From a checkpoint of a small image classifier: 44167 training examples.
Rows from block 4 of a small image classifier, named by matrix and row number. Rows with one number belong to one channel. Each number is 500 + 50 x the weight over its row's rms, rounded and kept within 0 to 999. All counts start at 0. Numbers have three digits each.
After each channel's rows are labels from the 100 images, of 14976, where the channel reaches its highest value: "strongest on" is what is common among them. Only what is clearly more common there than usual is listed. The data: telescope images of galaxies (Galaxy Zoo DECaLS). In brackets: how many of the 100, against the usual share in percent.
# convs1: 3x3 conv (model.blocks.4.convs.1.weight, 128x128x3x3, each kernel summed), inputs 0-127
# convs2: expand pointwise conv (model.blocks.4.convs.2.weight, 512x128x1x1, transposed), outputs 0-102

convs1.89:590503429458492563425477551466521411496541515429444549554489512496529463540448577468437487445559432470566585488509477512544482500595415567506487427484398514467488468484472507543483489505400513448563530397501538537442429542459466498429507536530453472496488436566519407524485509563502424491509552491464562483381527389525507531567474453487540608572528568564530410468519565502437453561525
convs2.89:515427435583564486602488601496439526523491497543343566519552441442446504546437467468481429419483500551397415477461408373510430611448529452440494483534524557503450469502518449467466530534497419532518515579502516462522497552473488488551487529453553554519454561459507512457465444518513478589555487459472477423586
strongest on: edge-on disk: no (81 vs 24.7); spiral arms: yes (71 vs 18.8); bulge size: moderate (52 vs 6.6)

convs1.118:482496489411495515456472488448452471531581492503528520488505518395558503464424543452485488480547483449466520480510571483494416372485470473419556446555501470489566447558476465566428481495499517508476455449580632571436466447481436557498538412471441551508449453473441606444672482515566442533498521507453497554471479537524464490465506473499420495525417498497418402542559514532567464473424
convs2.118:473499531509532493474506463501559484432462616490466431640555581462529430422441458586481479487533480548469575527483416433488543467474429473406462498459566512558549543519541542418481496436463468539553528557606501471563411518529525527488567499474623556458510471580505542494532406496431575482502543501532440544496
strongest on: edge-on disk: no (64 vs 24.7); spiral arms: yes (58 vs 18.8); bulge size: small (39 vs 7.2)

convs1.33:506506539562514434451400501495535544447416552485535441543479452552518516434527503498552538485443601444554525514540405501532502618470511507440498592545483579527457486439489383386491498476578451556504490435550530507638471414528405507485402479549527548504458460535517445388458515544447471433482439452516450509573538550466578487503516540540510448473495466459479492547486507526405497478432
convs2.33:457529502491526557554499482569512482423500497466497591461526540550449450440449471407415582457572500440541478499455570538462521504586406488530632518440397506501454547483425587534521523524442432484492512584598482376454498479497486456519589466592512517439504454465570500545444475465469499450472487511477517481483
strongest on: edge-on disk: no (80 vs 24.7); spiral arms: yes (73 vs 18.8); spiral winding: tight (45 vs 6.8)

convs1.15:586509482458503530491476561486472531501473484421426527536499505464469463568543529431464594462398508415514516453457473533445467494520516528436496407553431512428502517530490494497603524485580485567515541520551533514514460449558493482566469545577452470642433564545472447456507488530460508459470470539519457598361560393462543568593460504526524462536367442486503506489475515555464534606507
convs2.15:527471446521546402539528391465452437511480441540493621476534546562474513500511469564510574456520530522446492563513501532506514431516570426490463444548385509433513493504460466475562628499550488468482524447421488472517487486533429498509496473558404482527506521524484519421476510477500487400406499382377502348496
strongest on: edge-on disk: no (59 vs 24.7); bulge size: moderate (34 vs 6.6)

convs1.4:522478495571543475518523480481519496492420428459520430500474543525515558482480488580462496531588561600521495480496533556536562424490431509594545500487542508529522420534463454484436463513577466448463552554498361401490553422586517517529423489499462470471524526450492463432518524456451631517574478370515463484489464540597404526488463455550495420553509453566530556571537450561464524464420
convs2.4:480561539465411500475382456433389614468565494489498418501557524379515507467479373454674490574479516471507563461520441529570331498484553556468444393545549463494523522494467583620552516520519546579515495577464566528504488502464460447514516439432446521502427558488501476555566432589479533489464510462592457449493
strongest on: edge-on disk: no (80 vs 24.7); spiral arms: yes (75 vs 18.8); bulge size: small (57 vs 7.2)

convs1.115:543499409547611505446409439613438426386503497466520463548531506488489475436546502549534414506576417551520580522493558580471553508510454508529499505518483445506485473413498487450421553493476519529437577561577502522529502542560436534464512500539430466528442612424525515405493499514441406367557536469549459439530503509484480506521474526477493481466480447389489541543388501459482522511493
convs2.115:566520541488570414503508579483431437503528465525506487488508471493467491535462475546457460541508367448513527505448474495394519474466417546482538505455543410489542590484450458482432503478466510635532492526527562494430541538479487541463551517494457577568504447464511497408413510524525480536572505495462506556519
strongest on: edge-on disk: no (53 vs 24.7); bar: no (32 vs 12.9)

convs1.57:546534560546447469571577608420524443457502466508443463505520490486494482455443478471530488503477477462479467506508468486454543538591492568493451370568553477447518540489493489582545518516423552543526547519433554486604541481527492473397523521600440496409407513454493403482616499494522409490596490565483444608428501542492496471538500473440411542486547482547428522518543557587484481523554
convs2.57:570454548616455523571480503487474395469527485570494582455563530410467476482558487452520553484533534598644535504535517537410485457500487531499479424385490526510460513525545546519438471516571496521497483598451387553529545502614518587468541513524460478531502492549598445518497485488496507454510538499418449359510
strongest on: edge-on disk: no (82 vs 24.7); spiral arms: yes (73 vs 18.8); bulge size: moderate (44 vs 6.6)

convs1.106:514483466513474403464476444516530488404502494524589489526507396514472474566445488590520465501468429423506411583555548467502618500550410561537526532452452474543542401511431515539517551572571459480537424530558443476557450445511624476459477537500495568405466513466485438432542502453537486490477463495514444533504513485544539543544525452520559530555495512562428629603457473493564433471528
convs2.106:473472562520490487543513582558465465494477513474524492507559487506520523533369414553461483603527383460481458571563456472509427535549536403507487574528436527463498457488465486417485481520435519608408472513597495527553538593418437449512585519484540578473504442453459421510510405452460516470427491546493503519571
strongest on: roundness: round (47 vs 20.3)

convs1.35:466472431484552418483506560585552449512546515521474616588494479450441489511521416559509545442661526629543519519499434464428522518429578530438464479510524451447561474489480458515591457512398432543535476504522464532465502571569451502558463526519455476533497528504478487436538485443575509573519514513465484503478561523643532575531535523496550523479581447486476437513505422566554442552459
convs2.35:512529538482536494553497551567466602446476522488418478427489506529498493461537522498431484505502503440504480468511606522591513498503510502507437544584604468447504515482557519515544485504514430384488463470462515460515455525531488450424457520496513562497540497516466488489492393460475430476558539375579497432447
strongest on: roundness: round (45 vs 20.3)

convs1.66:464522454394529369551491500453579426471549479505501530527526463606516458435495470524497585455504458468566480538455562503505529532519487572507465478496513443460450496528445465476491457490497484490549445481623472515478485568425485483694444476491456463446536537561563496650530525510500430490536443548543478518495504445499431471448486472541467526533555524452532436485513494556672463453496
convs2.66:490611467493404432458572499484562499511443599448554437425525546449467486403456454530447475557443461504540500481530537464452526468471510441435458470427417568489475507531568373421457503492587518619568492535502507530526491473499527616524524431515455497400548521373530521546408503485551532560492478422476463534425
strongest on: roundness: round (49 vs 20.3)