{"arch": "resnet_bottleneck", "model": "image classifier", "dataset": "telescope images of galaxies (Galaxy Zoo DECaLS)", "train_examples": 44167, "image_size": 48, "crop_scale_min": 1, "horizontal_flip": true, "translate": 0.12, "cutout": 0.25, "targets": ["bulge size"], "num_classes": 4, "norm": "batchnorm", "hidden_act": "silu", "padding_mode": "reflect", "depths": [2, 4, 4], "kernel_size": 3, "stem": "deep", "avg_pool_shortcut": false, "widths": [256, 512, 1024], "loss": "cross_entropy", "init": "torch_default", "residual_init": "none", "optimizer": "soap", "beta2": 0.99, "learning_rate": 0.0031, "beta1": 0.95, "shampoo_beta": 0.99, "eps": 1e-08, "precondition_frequency": 32, "max_precond_dim": 1024, "merge_dims": false, "one_sided": false, "adamw_lr_other_params": 0.0017, "max_grad_norm": 0.5, "max_steps": 13000, "batch_size": 64, "epochs": 18.8, "lr_schedule": "cosine", "final_lr_fraction": 0, "warmup_steps": 390, "weight_decay": 0.2, "adamw_weight_decay_other_params": 0.01}
Rows from block 6 of a small image classifier, named by matrix and row number. Rows with one number belong to one channel. Each number is 200 + 40 x the weight over its row's rms, rounded and kept within 0 to 999. All counts start at 0.
After each channel's rows are labels from the 100 images, of 14976, where the channel reaches its highest value: "strongest on" is what is common among them. Only what is clearly more common there than usual is listed. The data: telescope images of galaxies (Galaxy Zoo DECaLS).
# convs1: 3x3 conv, stride 2 (model.blocks.6.convs.1.weight, 256x256x3x3, each kernel summed), inputs 128-191
# convs2: expand pointwise conv (model.blocks.6.convs.2.weight, 1024x256x1x1, transposed), outputs 148-221

convs1.75,193,140,196,210,251,211,223,212,171,194,238,227,228,214,207,158,179,165,147,134,162,194,245,176,232,218,159,187,195,166,194,196,188,184,191,104,284,188,235,113,218,235,236,231,179,164,218,124,221,160,202,146,145,201,136,255,198,142,176,167,194,206,231,231
convs2.75,229,235,323,143,177,208,181,272,155,253,121,215,173,200,192,172,218,221,136,187,257,239,215,281,212,241,194,196,138,210,256,210,210,213,163,205,164,209,166,241,231,108,188,286,180,209,209,132,164,213,242,167,249,176,208,208,246,204,175,222,271,228,156,261,245,197,133,262,182,230,174,206,174,232
strongest on: shape: featured or disk; spiral arms: yes; bulge size: small

convs1.39,213,191,147,202,210,212,150,122,177,215,201,137,251,202,164,153,205,228,211,237,199,202,213,181,206,177,191,174,261,158,213,215,256,164,284,192,188,178,220,200,202,242,174,186,140,141,214,203,179,227,319,235,219,239,215,113,191,172,213,242,281,210,213,256
convs2.39,183,198,241,158,241,211,212,173,236,220,197,253,207,289,160,219,183,185,278,141,128,194,254,199,185,198,240,343,193,147,168,153,274,223,145,190,148,163,237,197,229,217,173,211,247,136,173,204,177,240,225,177,234,175,228,231,209,171,230,196,196,228,166,184,249,198,251,234,194,158,224,241,226,121
strongest on: bulge size: small

convs1.155,186,270,223,194,154,209,159,226,153,210,232,205,158,117,152,217,151,161,250,156,218,167,299,172,305,132,240,173,228,180,160,179,113,162,173,224,154,228,211,162,227,214,211,151,188,196,199,161,159,165,200,208,168,209,216,171,245,114,191,191,140,213,112,174
convs2.155,301,173,196,161,195,160,169,174,301,229,173,217,161,154,198,197,191,235,200,145,216,209,186,211,253,223,184,163,216,185,323,217,216,254,306,164,175,239,219,223,149,189,225,281,235,249,204,197,227,238,78,180,198,190,209,252,164,216,237,172,136,226,240,212,230,178,130,201,197,221,198,180,242,141
strongest on: roundness: round

convs1.92,122,216,217,213,152,149,201,219,193,220,175,190,244,252,194,219,182,164,186,229,262,242,220,175,259,268,199,153,203,144,165,229,176,179,238,231,197,187,315,252,228,215,275,210,185,119,206,165,157,255,222,196,192,228,211,210,187,174,173,122,222,199,166,97
convs2.92,203,223,120,185,255,189,207,98,312,225,139,209,205,164,152,218,191,181,256,235,193,224,211,147,243,196,190,83,158,189,288,227,241,171,147,180,237,231,145,176,230,113,100,163,189,199,210,158,106,251,128,216,236,308,219,193,152,213,229,206,264,188,242,239,264,208,207,193,189,234,200,125,189,169
strongest on: spiral arms: yes; bulge size: small; spiral winding: tight

convs1.42,218,213,200,189,214,177,196,188,175,104,207,206,124,171,186,194,239,205,200,100,215,153,220,203,248,167,232,262,172,190,180,164,158,147,300,202,181,183,215,168,159,169,287,256,151,228,183,295,203,135,184,238,171,179,222,171,219,178,173,271,265,104,180,188
convs2.42,217,178,157,175,177,162,210,318,204,251,200,236,279,256,227,154,178,187,230,187,219,246,199,247,179,183,194,175,190,279,257,157,223,225,264,191,196,184,182,155,205,158,234,197,172,237,198,121,187,215,204,187,173,190,242,220,230,182,166,214,231,150,182,231,179,122,157,239,252,220,237,180,217,189
strongest on: roundness: cigar-shaped

convs1.65,168,209,176,180,247,101,216,194,242,189,195,202,174,233,228,191,265,174,160,214,151,224,221,178,232,213,150,222,157,202,222,252,270,254,246,241,153,199,201,178,166,181,134,265,143,142,172,190,201,237,211,196,210,151,172,197,238,181,233,172,268,248,219,116
convs2.65,158,148,137,160,189,283,160,277,314,193,198,199,282,215,210,147,144,209,237,184,196,172,208,201,201,195,162,116,234,145,164,227,137,169,262,233,172,186,146,234,181,236,126,200,153,209,183,242,239,207,169,192,252,118,204,268,149,207,201,214,186,173,102,212,190,123,174,231,166,208,204,141,167,183
strongest on: spiral arms: yes; bulge size: small; spiral winding: tight

convs1.49,178,178,199,218,191,187,173,168,210,173,212,203,182,274,178,183,162,219,231,227,303,200,284,167,203,84,212,225,237,155,130,189,170,218,225,193,174,189,225,151,221,197,231,171,170,229,194,296,207,147,178,248,177,219,152,213,202,281,192,200,203,151,257,279
convs2.49,223,210,151,184,205,218,185,209,181,195,149,202,215,221,219,185,192,139,270,124,190,167,211,300,227,273,234,214,176,236,318,206,223,180,214,156,170,185,205,178,192,154,165,179,221,223,197,229,176,125,299,229,238,254,297,145,210,226,211,231,208,294,222,177,221,191,145,186,129,152,164,216,210,208
strongest on: bulge size: moderate

convs1.205,270,233,186,192,255,195,272,144,147,198,226,200,250,221,177,132,176,198,254,178,244,187,251,245,245,193,240,191,271,193,163,261,194,158,262,191,207,260,195,185,187,163,221,216,149,150,186,276,191,193,158,142,259,182,201,149,232,220,188,218,132,225,204,255
convs2.205,202,188,115,194,210,129,224,134,269,196,308,145,211,185,225,184,200,165,205,205,173,180,180,260,216,268,222,22,226,200,167,159,221,220,251,232,196,182,146,140,183,202,101,215,223,238,202,214,182,168,126,150,195,126,369,288,246,195,187,273,199,200,157,190,173,183,264,231,153,160,181,172,275,210
strongest on: roundness: round

convs1.128,200,263,105,206,208,217,147,247,263,163,186,225,288,123,170,183,247,255,247,128,245,237,227,211,182,145,181,221,202,286,127,234,249,211,218,264,129,205,168,248,219,173,271,159,258,196,216,168,188,222,232,254,253,210,158,223,194,257,232,211,208,213,206,234
convs2.128,224,220,164,319,204,157,202,169,194,180,181,223,210,159,220,180,129,217,237,258,240,175,180,273,162,197,206,195,230,225,168,211,159,241,181,182,241,234,235,215,148,200,132,194,261,327,220,173,57,136,194,216,198,94,161,288,173,193,178,186,199,264,190,177,167,195,169,228,136,150,230,283,147,180
strongest on: bulge size: moderate

convs1.172,171,160,181,207,152,189,142,177,156,201,185,211,224,66,181,243,266,234,174,172,141,236,146,218,164,206,295,181,172,235,243,158,262,217,234,212,222,190,164,200,211,202,136,149,239,201,223,92,123,193,229,166,232,229,231,166,175,225,185,134,253,87,276,192
convs2.172,237,163,191,206,206,146,253,221,83,195,230,260,152,269,267,211,234,192,182,231,240,186,216,162,168,153,164,253,197,153,173,269,244,172,263,164,260,136,278,138,208,253,234,197,189,259,210,231,182,173,204,219,145,208,92,127,183,202,230,201,162,164,188,229,86,207,243,197,218,209,190,280,198,196
strongest on: spiral arms: yes; bar: no; bulge size: small

convs1.241,263,133,185,220,231,199,241,203,133,241,256,204,144,197,241,171,127,155,164,219,188,173,259,208,255,234,200,137,220,194,144,188,164,189,227,217,171,119,151,173,304,192,188,174,268,186,191,150,176,177,202,265,245,206,231,244,193,267,214,204,169,235,205,214
convs2.241,153,227,204,285,210,168,141,189,217,207,227,183,229,187,188,211,234,205,164,208,104,170,183,230,191,133,177,260,143,190,314,152,177,157,132,172,175,204,197,232,197,243,231,202,196,178,205,183,160,136,255,189,246,213,203,185,159,172,185,197,190,275,186,238,179,212,194,218,174,212,224,202,176,213
strongest on: spiral arms: yes; bulge size: small; spiral winding: tight

convs1.247,151,166,161,215,244,203,150,199,248,259,183,130,108,190,229,182,204,211,163,209,109,179,196,286,155,110,222,207,174,176,244,210,181,333,183,149,170,191,170,195,241,224,193,230,202,237,224,212,96,67,260,185,229,213,247,134,150,165,135,179,214,192,198,180
convs2.247,248,241,272,142,219,145,167,179,231,162,192,209,165,226,199,202,178,169,257,261,211,222,197,138,189,170,169,237,250,197,138,205,225,161,180,157,192,205,195,223,153,270,168,195,243,164,233,190,174,166,49,200,266,178,271,152,168,208,186,157,228,254,211,198,193,325,139,217,200,228,239,202,190,178
strongest on: roundness: round

convs1.81,142,223,298,251,211,204,144,163,138,233,126,149,221,200,224,210,206,199,129,173,210,274,195,222,154,198,189,123,178,206,212,206,143,207,302,216,149,233,166,212,252,220,164,210,222,235,238,183,228,268,149,184,252,198,198,176,210,158,224,139,186,151,155,220
convs2.81,219,201,319,144,152,242,224,201,127,190,183,220,179,276,226,200,210,158,156,203,229,157,210,194,192,213,225,292,211,202,232,162,212,226,221,236,203,154,144,210,255,254,162,211,175,180,218,222,208,201,311,194,200,233,216,228,218,224,191,228,172,163,244,203,180,244,171,191,234,223,216,157,189,200
strongest on: bar: no

convs1.141,182,180,217,154,159,260,200,205,244,263,145,137,227,237,186,198,170,191,223,138,153,222,150,259,157,254,231,169,151,202,95,228,240,258,112,194,183,203,204,209,122,223,251,260,244,227,187,73,152,298,169,172,275,243,192,257,170,201,236,226,167,147,245,158
convs2.141,193,204,100,189,157,210,198,187,224,120,206,199,237,197,226,203,127,219,231,217,224,221,146,166,203,247,159,169,213,244,141,184,216,229,225,219,177,195,246,228,201,172,276,182,205,255,209,258,180,212,187,276,236,159,184,216,192,197,205,230,129,257,226,197,130,170,229,210,207,205,214,179,185,137
strongest on: bulge size: moderate

convs1.150,224,146,117,177,208,155,190,177,188,225,162,203,154,183,220,202,184,190,219,189,214,137,168,247,159,275,180,244,193,206,209,257,223,126,220,210,125,217,209,226,141,272,248,177,193,190,211,181,213,233,237,198,178,240,236,264,197,136,210,186,248,195,170,116
convs2.150,192,219,172,189,150,133,223,240,211,190,170,208,213,156,251,161,196,183,184,286,178,158,226,151,223,169,163,240,228,206,237,137,215,138,186,165,253,156,198,182,182,200,221,235,164,237,177,163,178,266,217,211,93,226,320,263,191,183,174,220,191,249,182,154,200,258,209,245,158,205,178,199,190,262
strongest on: bulge size: moderate

convs1.84,194,157,231,221,225,187,212,206,213,263,193,258,208,165,241,230,215,191,248,207,223,226,214,175,163,174,200,247,168,191,181,257,230,276,227,197,298,171,181,309,205,187,224,172,205,174,220,210,242,121,242,203,212,203,219,164,199,178,209,123,183,163,248,201
convs2.84,181,172,214,194,160,183,255,198,204,223,227,260,132,138,155,183,261,188,198,168,213,185,193,207,239,182,217,263,181,172,263,165,294,310,158,186,241,216,193,146,192,265,178,224,194,166,217,264,263,219,222,233,216,215,207,168,213,171,203,130,208,236,276,194,153,320,266,171,215,152,196,209,156,188
strongest on: roundness: round

convs1.77,205,199,220,205,179,145,218,233,238,178,122,219,203,130,201,207,144,236,239,238,237,166,138,185,156,187,210,175,187,290,241,220,195,232,178,290,192,239,198,208,191,169,211,221,271,254,203,185,178,184,177,116,193,200,186,190,154,229,252,327,245,239,185,126
convs2.77,118,184,255,241,131,301,235,119,205,192,228,166,189,253,170,127,213,193,216,191,189,166,211,199,191,220,144,137,169,264,140,140,140,207,246,201,230,106,186,180,199,253,293,180,176,190,189,176,295,209,339,192,169,205,164,170,256,229,205,172,195,229,186,137,192,232,194,243,261,194,256,121,256,195
strongest on: roundness: round

convs1.162,117,155,232,196,173,287,179,144,188,220,206,247,225,167,200,236,114,231,232,198,240,128,218,176,256,182,164,242,167,254,196,195,204,175,189,209,223,205,176,205,175,227,217,242,226,211,161,236,196,169,243,165,250,242,164,184,217,167,236,268,150,253,181,169
convs2.162,217,165,195,152,160,298,213,230,147,176,212,166,243,111,244,244,223,218,173,190,176,262,267,243,221,242,206,78,204,147,189,232,213,237,158,177,198,182,178,231,193,91,208,212,201,221,196,255,249,157,180,163,154,182,161,216,177,243,186,134,279,209,242,163,210,180,219,209,199,186,213,170,197,171
strongest on: shape: featured or disk; edge-on disk: no; spiral arms: yes

convs1.78,274,207,165,215,197,262,159,188,205,211,196,177,186,160,235,230,88,205,259,159,185,130,247,156,164,214,135,184,199,155,168,190,282,205,180,221,229,154,194,224,166,299,214,212,127,187,224,204,161,267,174,246,162,205,231,258,229,196,228,186,199,313,231,173
convs2.78,244,222,228,219,285,247,251,185,270,144,208,287,221,211,194,170,179,143,163,132,222,259,193,192,209,151,163,213,221,252,229,233,199,139,214,209,191,187,231,199,196,177,239,213,230,185,190,177,236,196,237,207,228,202,176,252,165,202,196,222,203,170,187,161,239,244,219,157,139,199,130,176,196,219
strongest on: roundness: round

convs1.31,235,169,194,225,241,225,208,213,175,131,155,243,241,172,204,178,169,172,243,145,254,151,196,119,170,144,216,197,243,180,265,251,180,181,183,146,144,169,168,177,192,187,199,204,208,153,133,218,151,176,187,258,256,138,248,180,153,196,199,341,239,207,188,248
convs2.31,211,253,126,155,237,185,124,198,142,146,157,114,173,115,282,226,209,183,197,124,197,208,163,248,220,177,157,320,243,266,170,181,205,217,226,157,250,180,174,219,168,154,301,235,191,248,229,167,178,208,212,180,278,209,219,206,140,228,164,231,167,208,179,200,210,201,239,180,137,164,182,215,258,284
strongest on: roundness: round

convs1.74,124,226,248,216,160,164,217,218,220,274,181,230,170,118,237,202,170,220,163,203,158,223,177,231,209,241,199,203,186,255,287,210,195,247,250,135,161,262,272,179,193,127,195,250,253,234,244,196,168,195,219,137,146,169,140,242,236,186,193,218,199,137,203,179
convs2.74,221,252,113,259,273,146,242,194,220,151,149,175,253,183,202,294,236,222,193,172,249,247,173,207,204,179,238,236,197,183,161,145,239,156,228,282,173,192,192,136,149,162,193,212,205,186,223,266,306,225,225,229,159,157,162,225,215,145,145,230,205,192,216,236,229,99,282,229,214,167,134,253,200,171
strongest on: bulge size: small

convs1.124,242,228,222,280,131,171,269,210,172,225,187,162,233,219,257,179,236,155,212,209,216,276,174,233,189,171,269,202,207,172,237,244,107,207,242,223,179,219,146,225,197,216,182,149,227,220,212,184,245,168,192,231,217,223,195,165,167,242,202,227,223,165,215,178
convs2.124,199,155,158,301,257,185,202,283,221,166,195,223,196,175,209,236,155,145,237,165,206,195,203,201,225,278,175,180,229,188,240,205,161,206,182,230,216,233,154,134,149,219,201,163,190,190,186,154,196,192,239,185,211,219,240,183,250,193,235,167,135,257,147,177,187,109,232,161,296,246,191,183,226,182
strongest on: spiral arms: yes; bulge size: small; spiral winding: tight

convs1.11,182,162,189,204,218,173,189,204,243,202,236,192,202,176,236,218,261,242,158,198,176,262,243,257,160,239,158,189,163,183,202,285,219,205,159,294,193,203,291,168,206,174,138,217,199,311,229,153,167,238,175,158,185,173,175,148,191,201,200,168,200,219,273,236
convs2.11,167,161,195,201,209,225,253,320,279,237,171,186,187,203,231,240,183,240,223,258,195,199,139,141,269,174,140,209,227,210,215,158,172,237,107,216,213,202,185,293,233,251,89,183,200,199,157,207,113,186,217,212,186,213,152,200,187,276,189,211,170,193,258,207,238,172,210,245,158,222,179,182,220,212
strongest on: bulge size: none

convs1.174,190,291,158,142,183,203,221,231,250,332,160,219,181,231,227,184,185,176,213,168,184,208,238,154,185,195,165,175,187,154,171,247,160,185,244,149,184,220,247,159,227,249,247,150,183,175,220,183,178,188,238,225,225,192,223,160,225,174,286,178,213,226,168,254
convs2.174,118,216,193,231,165,270,194,217,170,218,161,198,245,132,216,234,152,247,164,258,189,215,200,168,199,238,182,266,221,140,220,150,166,290,146,234,240,129,270,204,198,108,129,190,125,226,171,219,160,189,204,177,179,255,268,207,153,165,176,255,130,188,117,255,230,113,246,174,177,219,191,206,214,212
strongest on: spiral arms: yes; bulge size: small; spiral winding: tight

convs1.226,229,233,207,138,113,177,152,178,192,207,210,185,204,215,156,177,152,197,137,152,300,207,163,195,227,297,182,201,175,155,181,189,211,176,150,172,239,182,201,269,157,247,253,226,174,150,189,198,192,238,182,208,177,195,260,228,139,148,229,208,264,87,192,182
convs2.226,176,221,219,202,162,193,199,171,201,214,186,198,156,231,236,185,174,205,153,215,199,212,173,183,241,196,216,224,196,205,161,195,180,150,256,188,212,212,151,185,204,224,138,215,142,185,199,179,206,163,192,229,135,173,184,195,205,216,231,300,206,208,215,233,156,135,154,125,173,196,206,189,193,203
strongest on: bulge size: small; spiral winding: tight

convs1.134,256,175,146,151,194,220,193,244,226,192,194,223,107,265,178,120,141,202,112,171,224,209,159,186,214,154,159,195,111,163,186,165,301,210,165,165,156,251,248,211,176,183,197,222,194,178,214,283,235,205,230,221,204,182,206,176,126,211,293,191,209,142,154,140
convs2.134,178,101,107,228,119,193,252,185,149,209,229,189,169,224,182,147,156,217,157,162,211,172,193,194,197,223,213,112,190,218,90,221,200,177,201,253,212,206,247,194,195,152,100,156,215,191,173,264,194,270,219,204,226,220,139,221,208,222,248,121,262,176,166,201,248,205,199,210,255,188,209,170,238,196
strongest on: bulge size: small

convs1.210,169,155,262,245,187,249,215,175,183,136,193,172,226,216,240,261,320,203,182,218,187,162,190,207,140,186,147,181,210,180,222,213,236,211,222,204,175,193,119,286,179,189,278,185,258,258,268,246,202,160,269,278,227,221,165,217,253,199,167,254,127,183,208,209
convs2.210,266,217,237,221,185,197,240,141,217,212,220,141,198,176,246,170,211,164,170,215,179,189,148,196,229,229,217,315,193,199,130,252,167,141,254,276,194,154,186,228,213,216,257,156,215,199,195,148,195,206,183,200,164,190,200,165,124,211,211,184,222,183,215,184,174,207,168,170,186,217,207,218,153,154
strongest on: edge-on disk: no; spiral arms: yes; bulge size: small

convs1.143,238,177,218,173,222,134,198,189,193,212,133,195,217,260,191,141,220,165,159,193,141,138,141,205,218,195,227,185,195,219,223,178,221,219,262,181,172,218,257,180,172,177,133,232,273,207,232,215,212,210,136,268,188,206,257,198,173,163,183,207,213,254,204,211
convs2.143,172,277,205,176,244,233,220,123,229,169,186,220,185,199,207,167,254,189,205,164,168,156,229,223,196,185,174,191,186,194,203,219,212,124,238,189,179,198,220,234,188,216,245,138,184,227,189,250,86,164,202,168,232,248,194,175,203,168,209,146,189,227,159,251,167,243,225,193,192,238,267,190,224,223
strongest on: spiral arms: yes; bulge size: small; spiral winding: tight

convs1.178,133,247,189,200,324,289,149,145,205,180,206,209,209,247,235,221,168,179,188,184,201,227,185,211,162,151,175,249,178,181,149,185,160,89,206,247,197,204,213,218,156,151,207,172,231,168,227,283,253,121,203,165,199,179,220,246,196,223,147,258,194,197,235,216
convs2.178,219,175,281,202,223,214,269,195,202,157,208,190,202,162,214,168,203,179,220,171,190,231,218,194,202,227,174,139,175,131,179,147,145,214,218,196,200,212,191,229,232,146,195,187,205,242,177,154,159,116,156,178,247,173,273,221,236,243,224,219,235,149,197,231,217,204,183,183,221,121,190,272,161,232
strongest on: bulge size: small; roundness: cigar-shaped

convs1.64,198,177,175,166,182,172,186,212,198,199,250,207,205,208,186,120,200,159,212,152,200,188,196,241,178,248,135,224,199,188,185,157,171,185,219,213,269,187,289,208,229,196,226,183,247,202,236,174,205,140,213,183,159,172,233,198,123,195,213,213,212,194,186,197
convs2.64,204,248,235,181,238,202,189,152,275,164,230,289,217,202,221,220,250,209,193,206,215,177,158,193,173,191,184,259,184,145,229,202,138,238,229,138,201,218,216,201,168,326,229,157,134,288,166,153,198,159,182,242,170,207,189,262,170,198,257,213,207,178,288,148,201,308,266,181,182,235,142,179,175,206
strongest on: bulge size: moderate

convs1.79,177,233,216,185,253,277,166,185,195,222,241,129,270,192,230,218,190,261,220,116,173,194,178,266,173,208,165,179,215,188,282,196,226,178,215,138,240,215,180,206,177,254,160,119,231,211,140,257,203,200,204,234,189,260,258,185,224,237,184,209,166,223,203,154
convs2.79,216,187,233,173,373,182,199,203,171,219,153,183,254,211,258,212,212,184,187,178,186,184,152,145,220,209,141,240,206,198,203,246,158,109,184,223,160,195,225,204,161,275,230,167,212,189,238,208,191,232,172,214,136,242,166,150,199,184,218,171,265,243,178,165,213,224,191,211,176,245,121,222,211,244
strongest on: roundness: round

convs1.250,158,113,264,205,107,141,143,271,173,160,181,213,245,114,199,194,158,186,251,200,216,152,217,243,220,207,154,121,250,150,103,230,180,185,197,98,176,157,189,212,203,210,238,162,229,231,181,120,193,194,156,155,217,200,184,240,217,222,276,159,205,216,204,228
convs2.250,197,221,169,195,171,145,240,212,147,209,227,145,167,232,190,239,253,186,222,127,211,191,170,167,236,247,198,213,233,124,164,174,228,206,250,127,158,162,196,217,194,258,284,193,200,212,129,212,212,163,284,142,203,230,241,226,153,196,254,188,117,231,214,197,195,187,102,256,266,227,166,248,250,146
strongest on: edge-on disk: no; spiral arms: yes; spiral winding: tight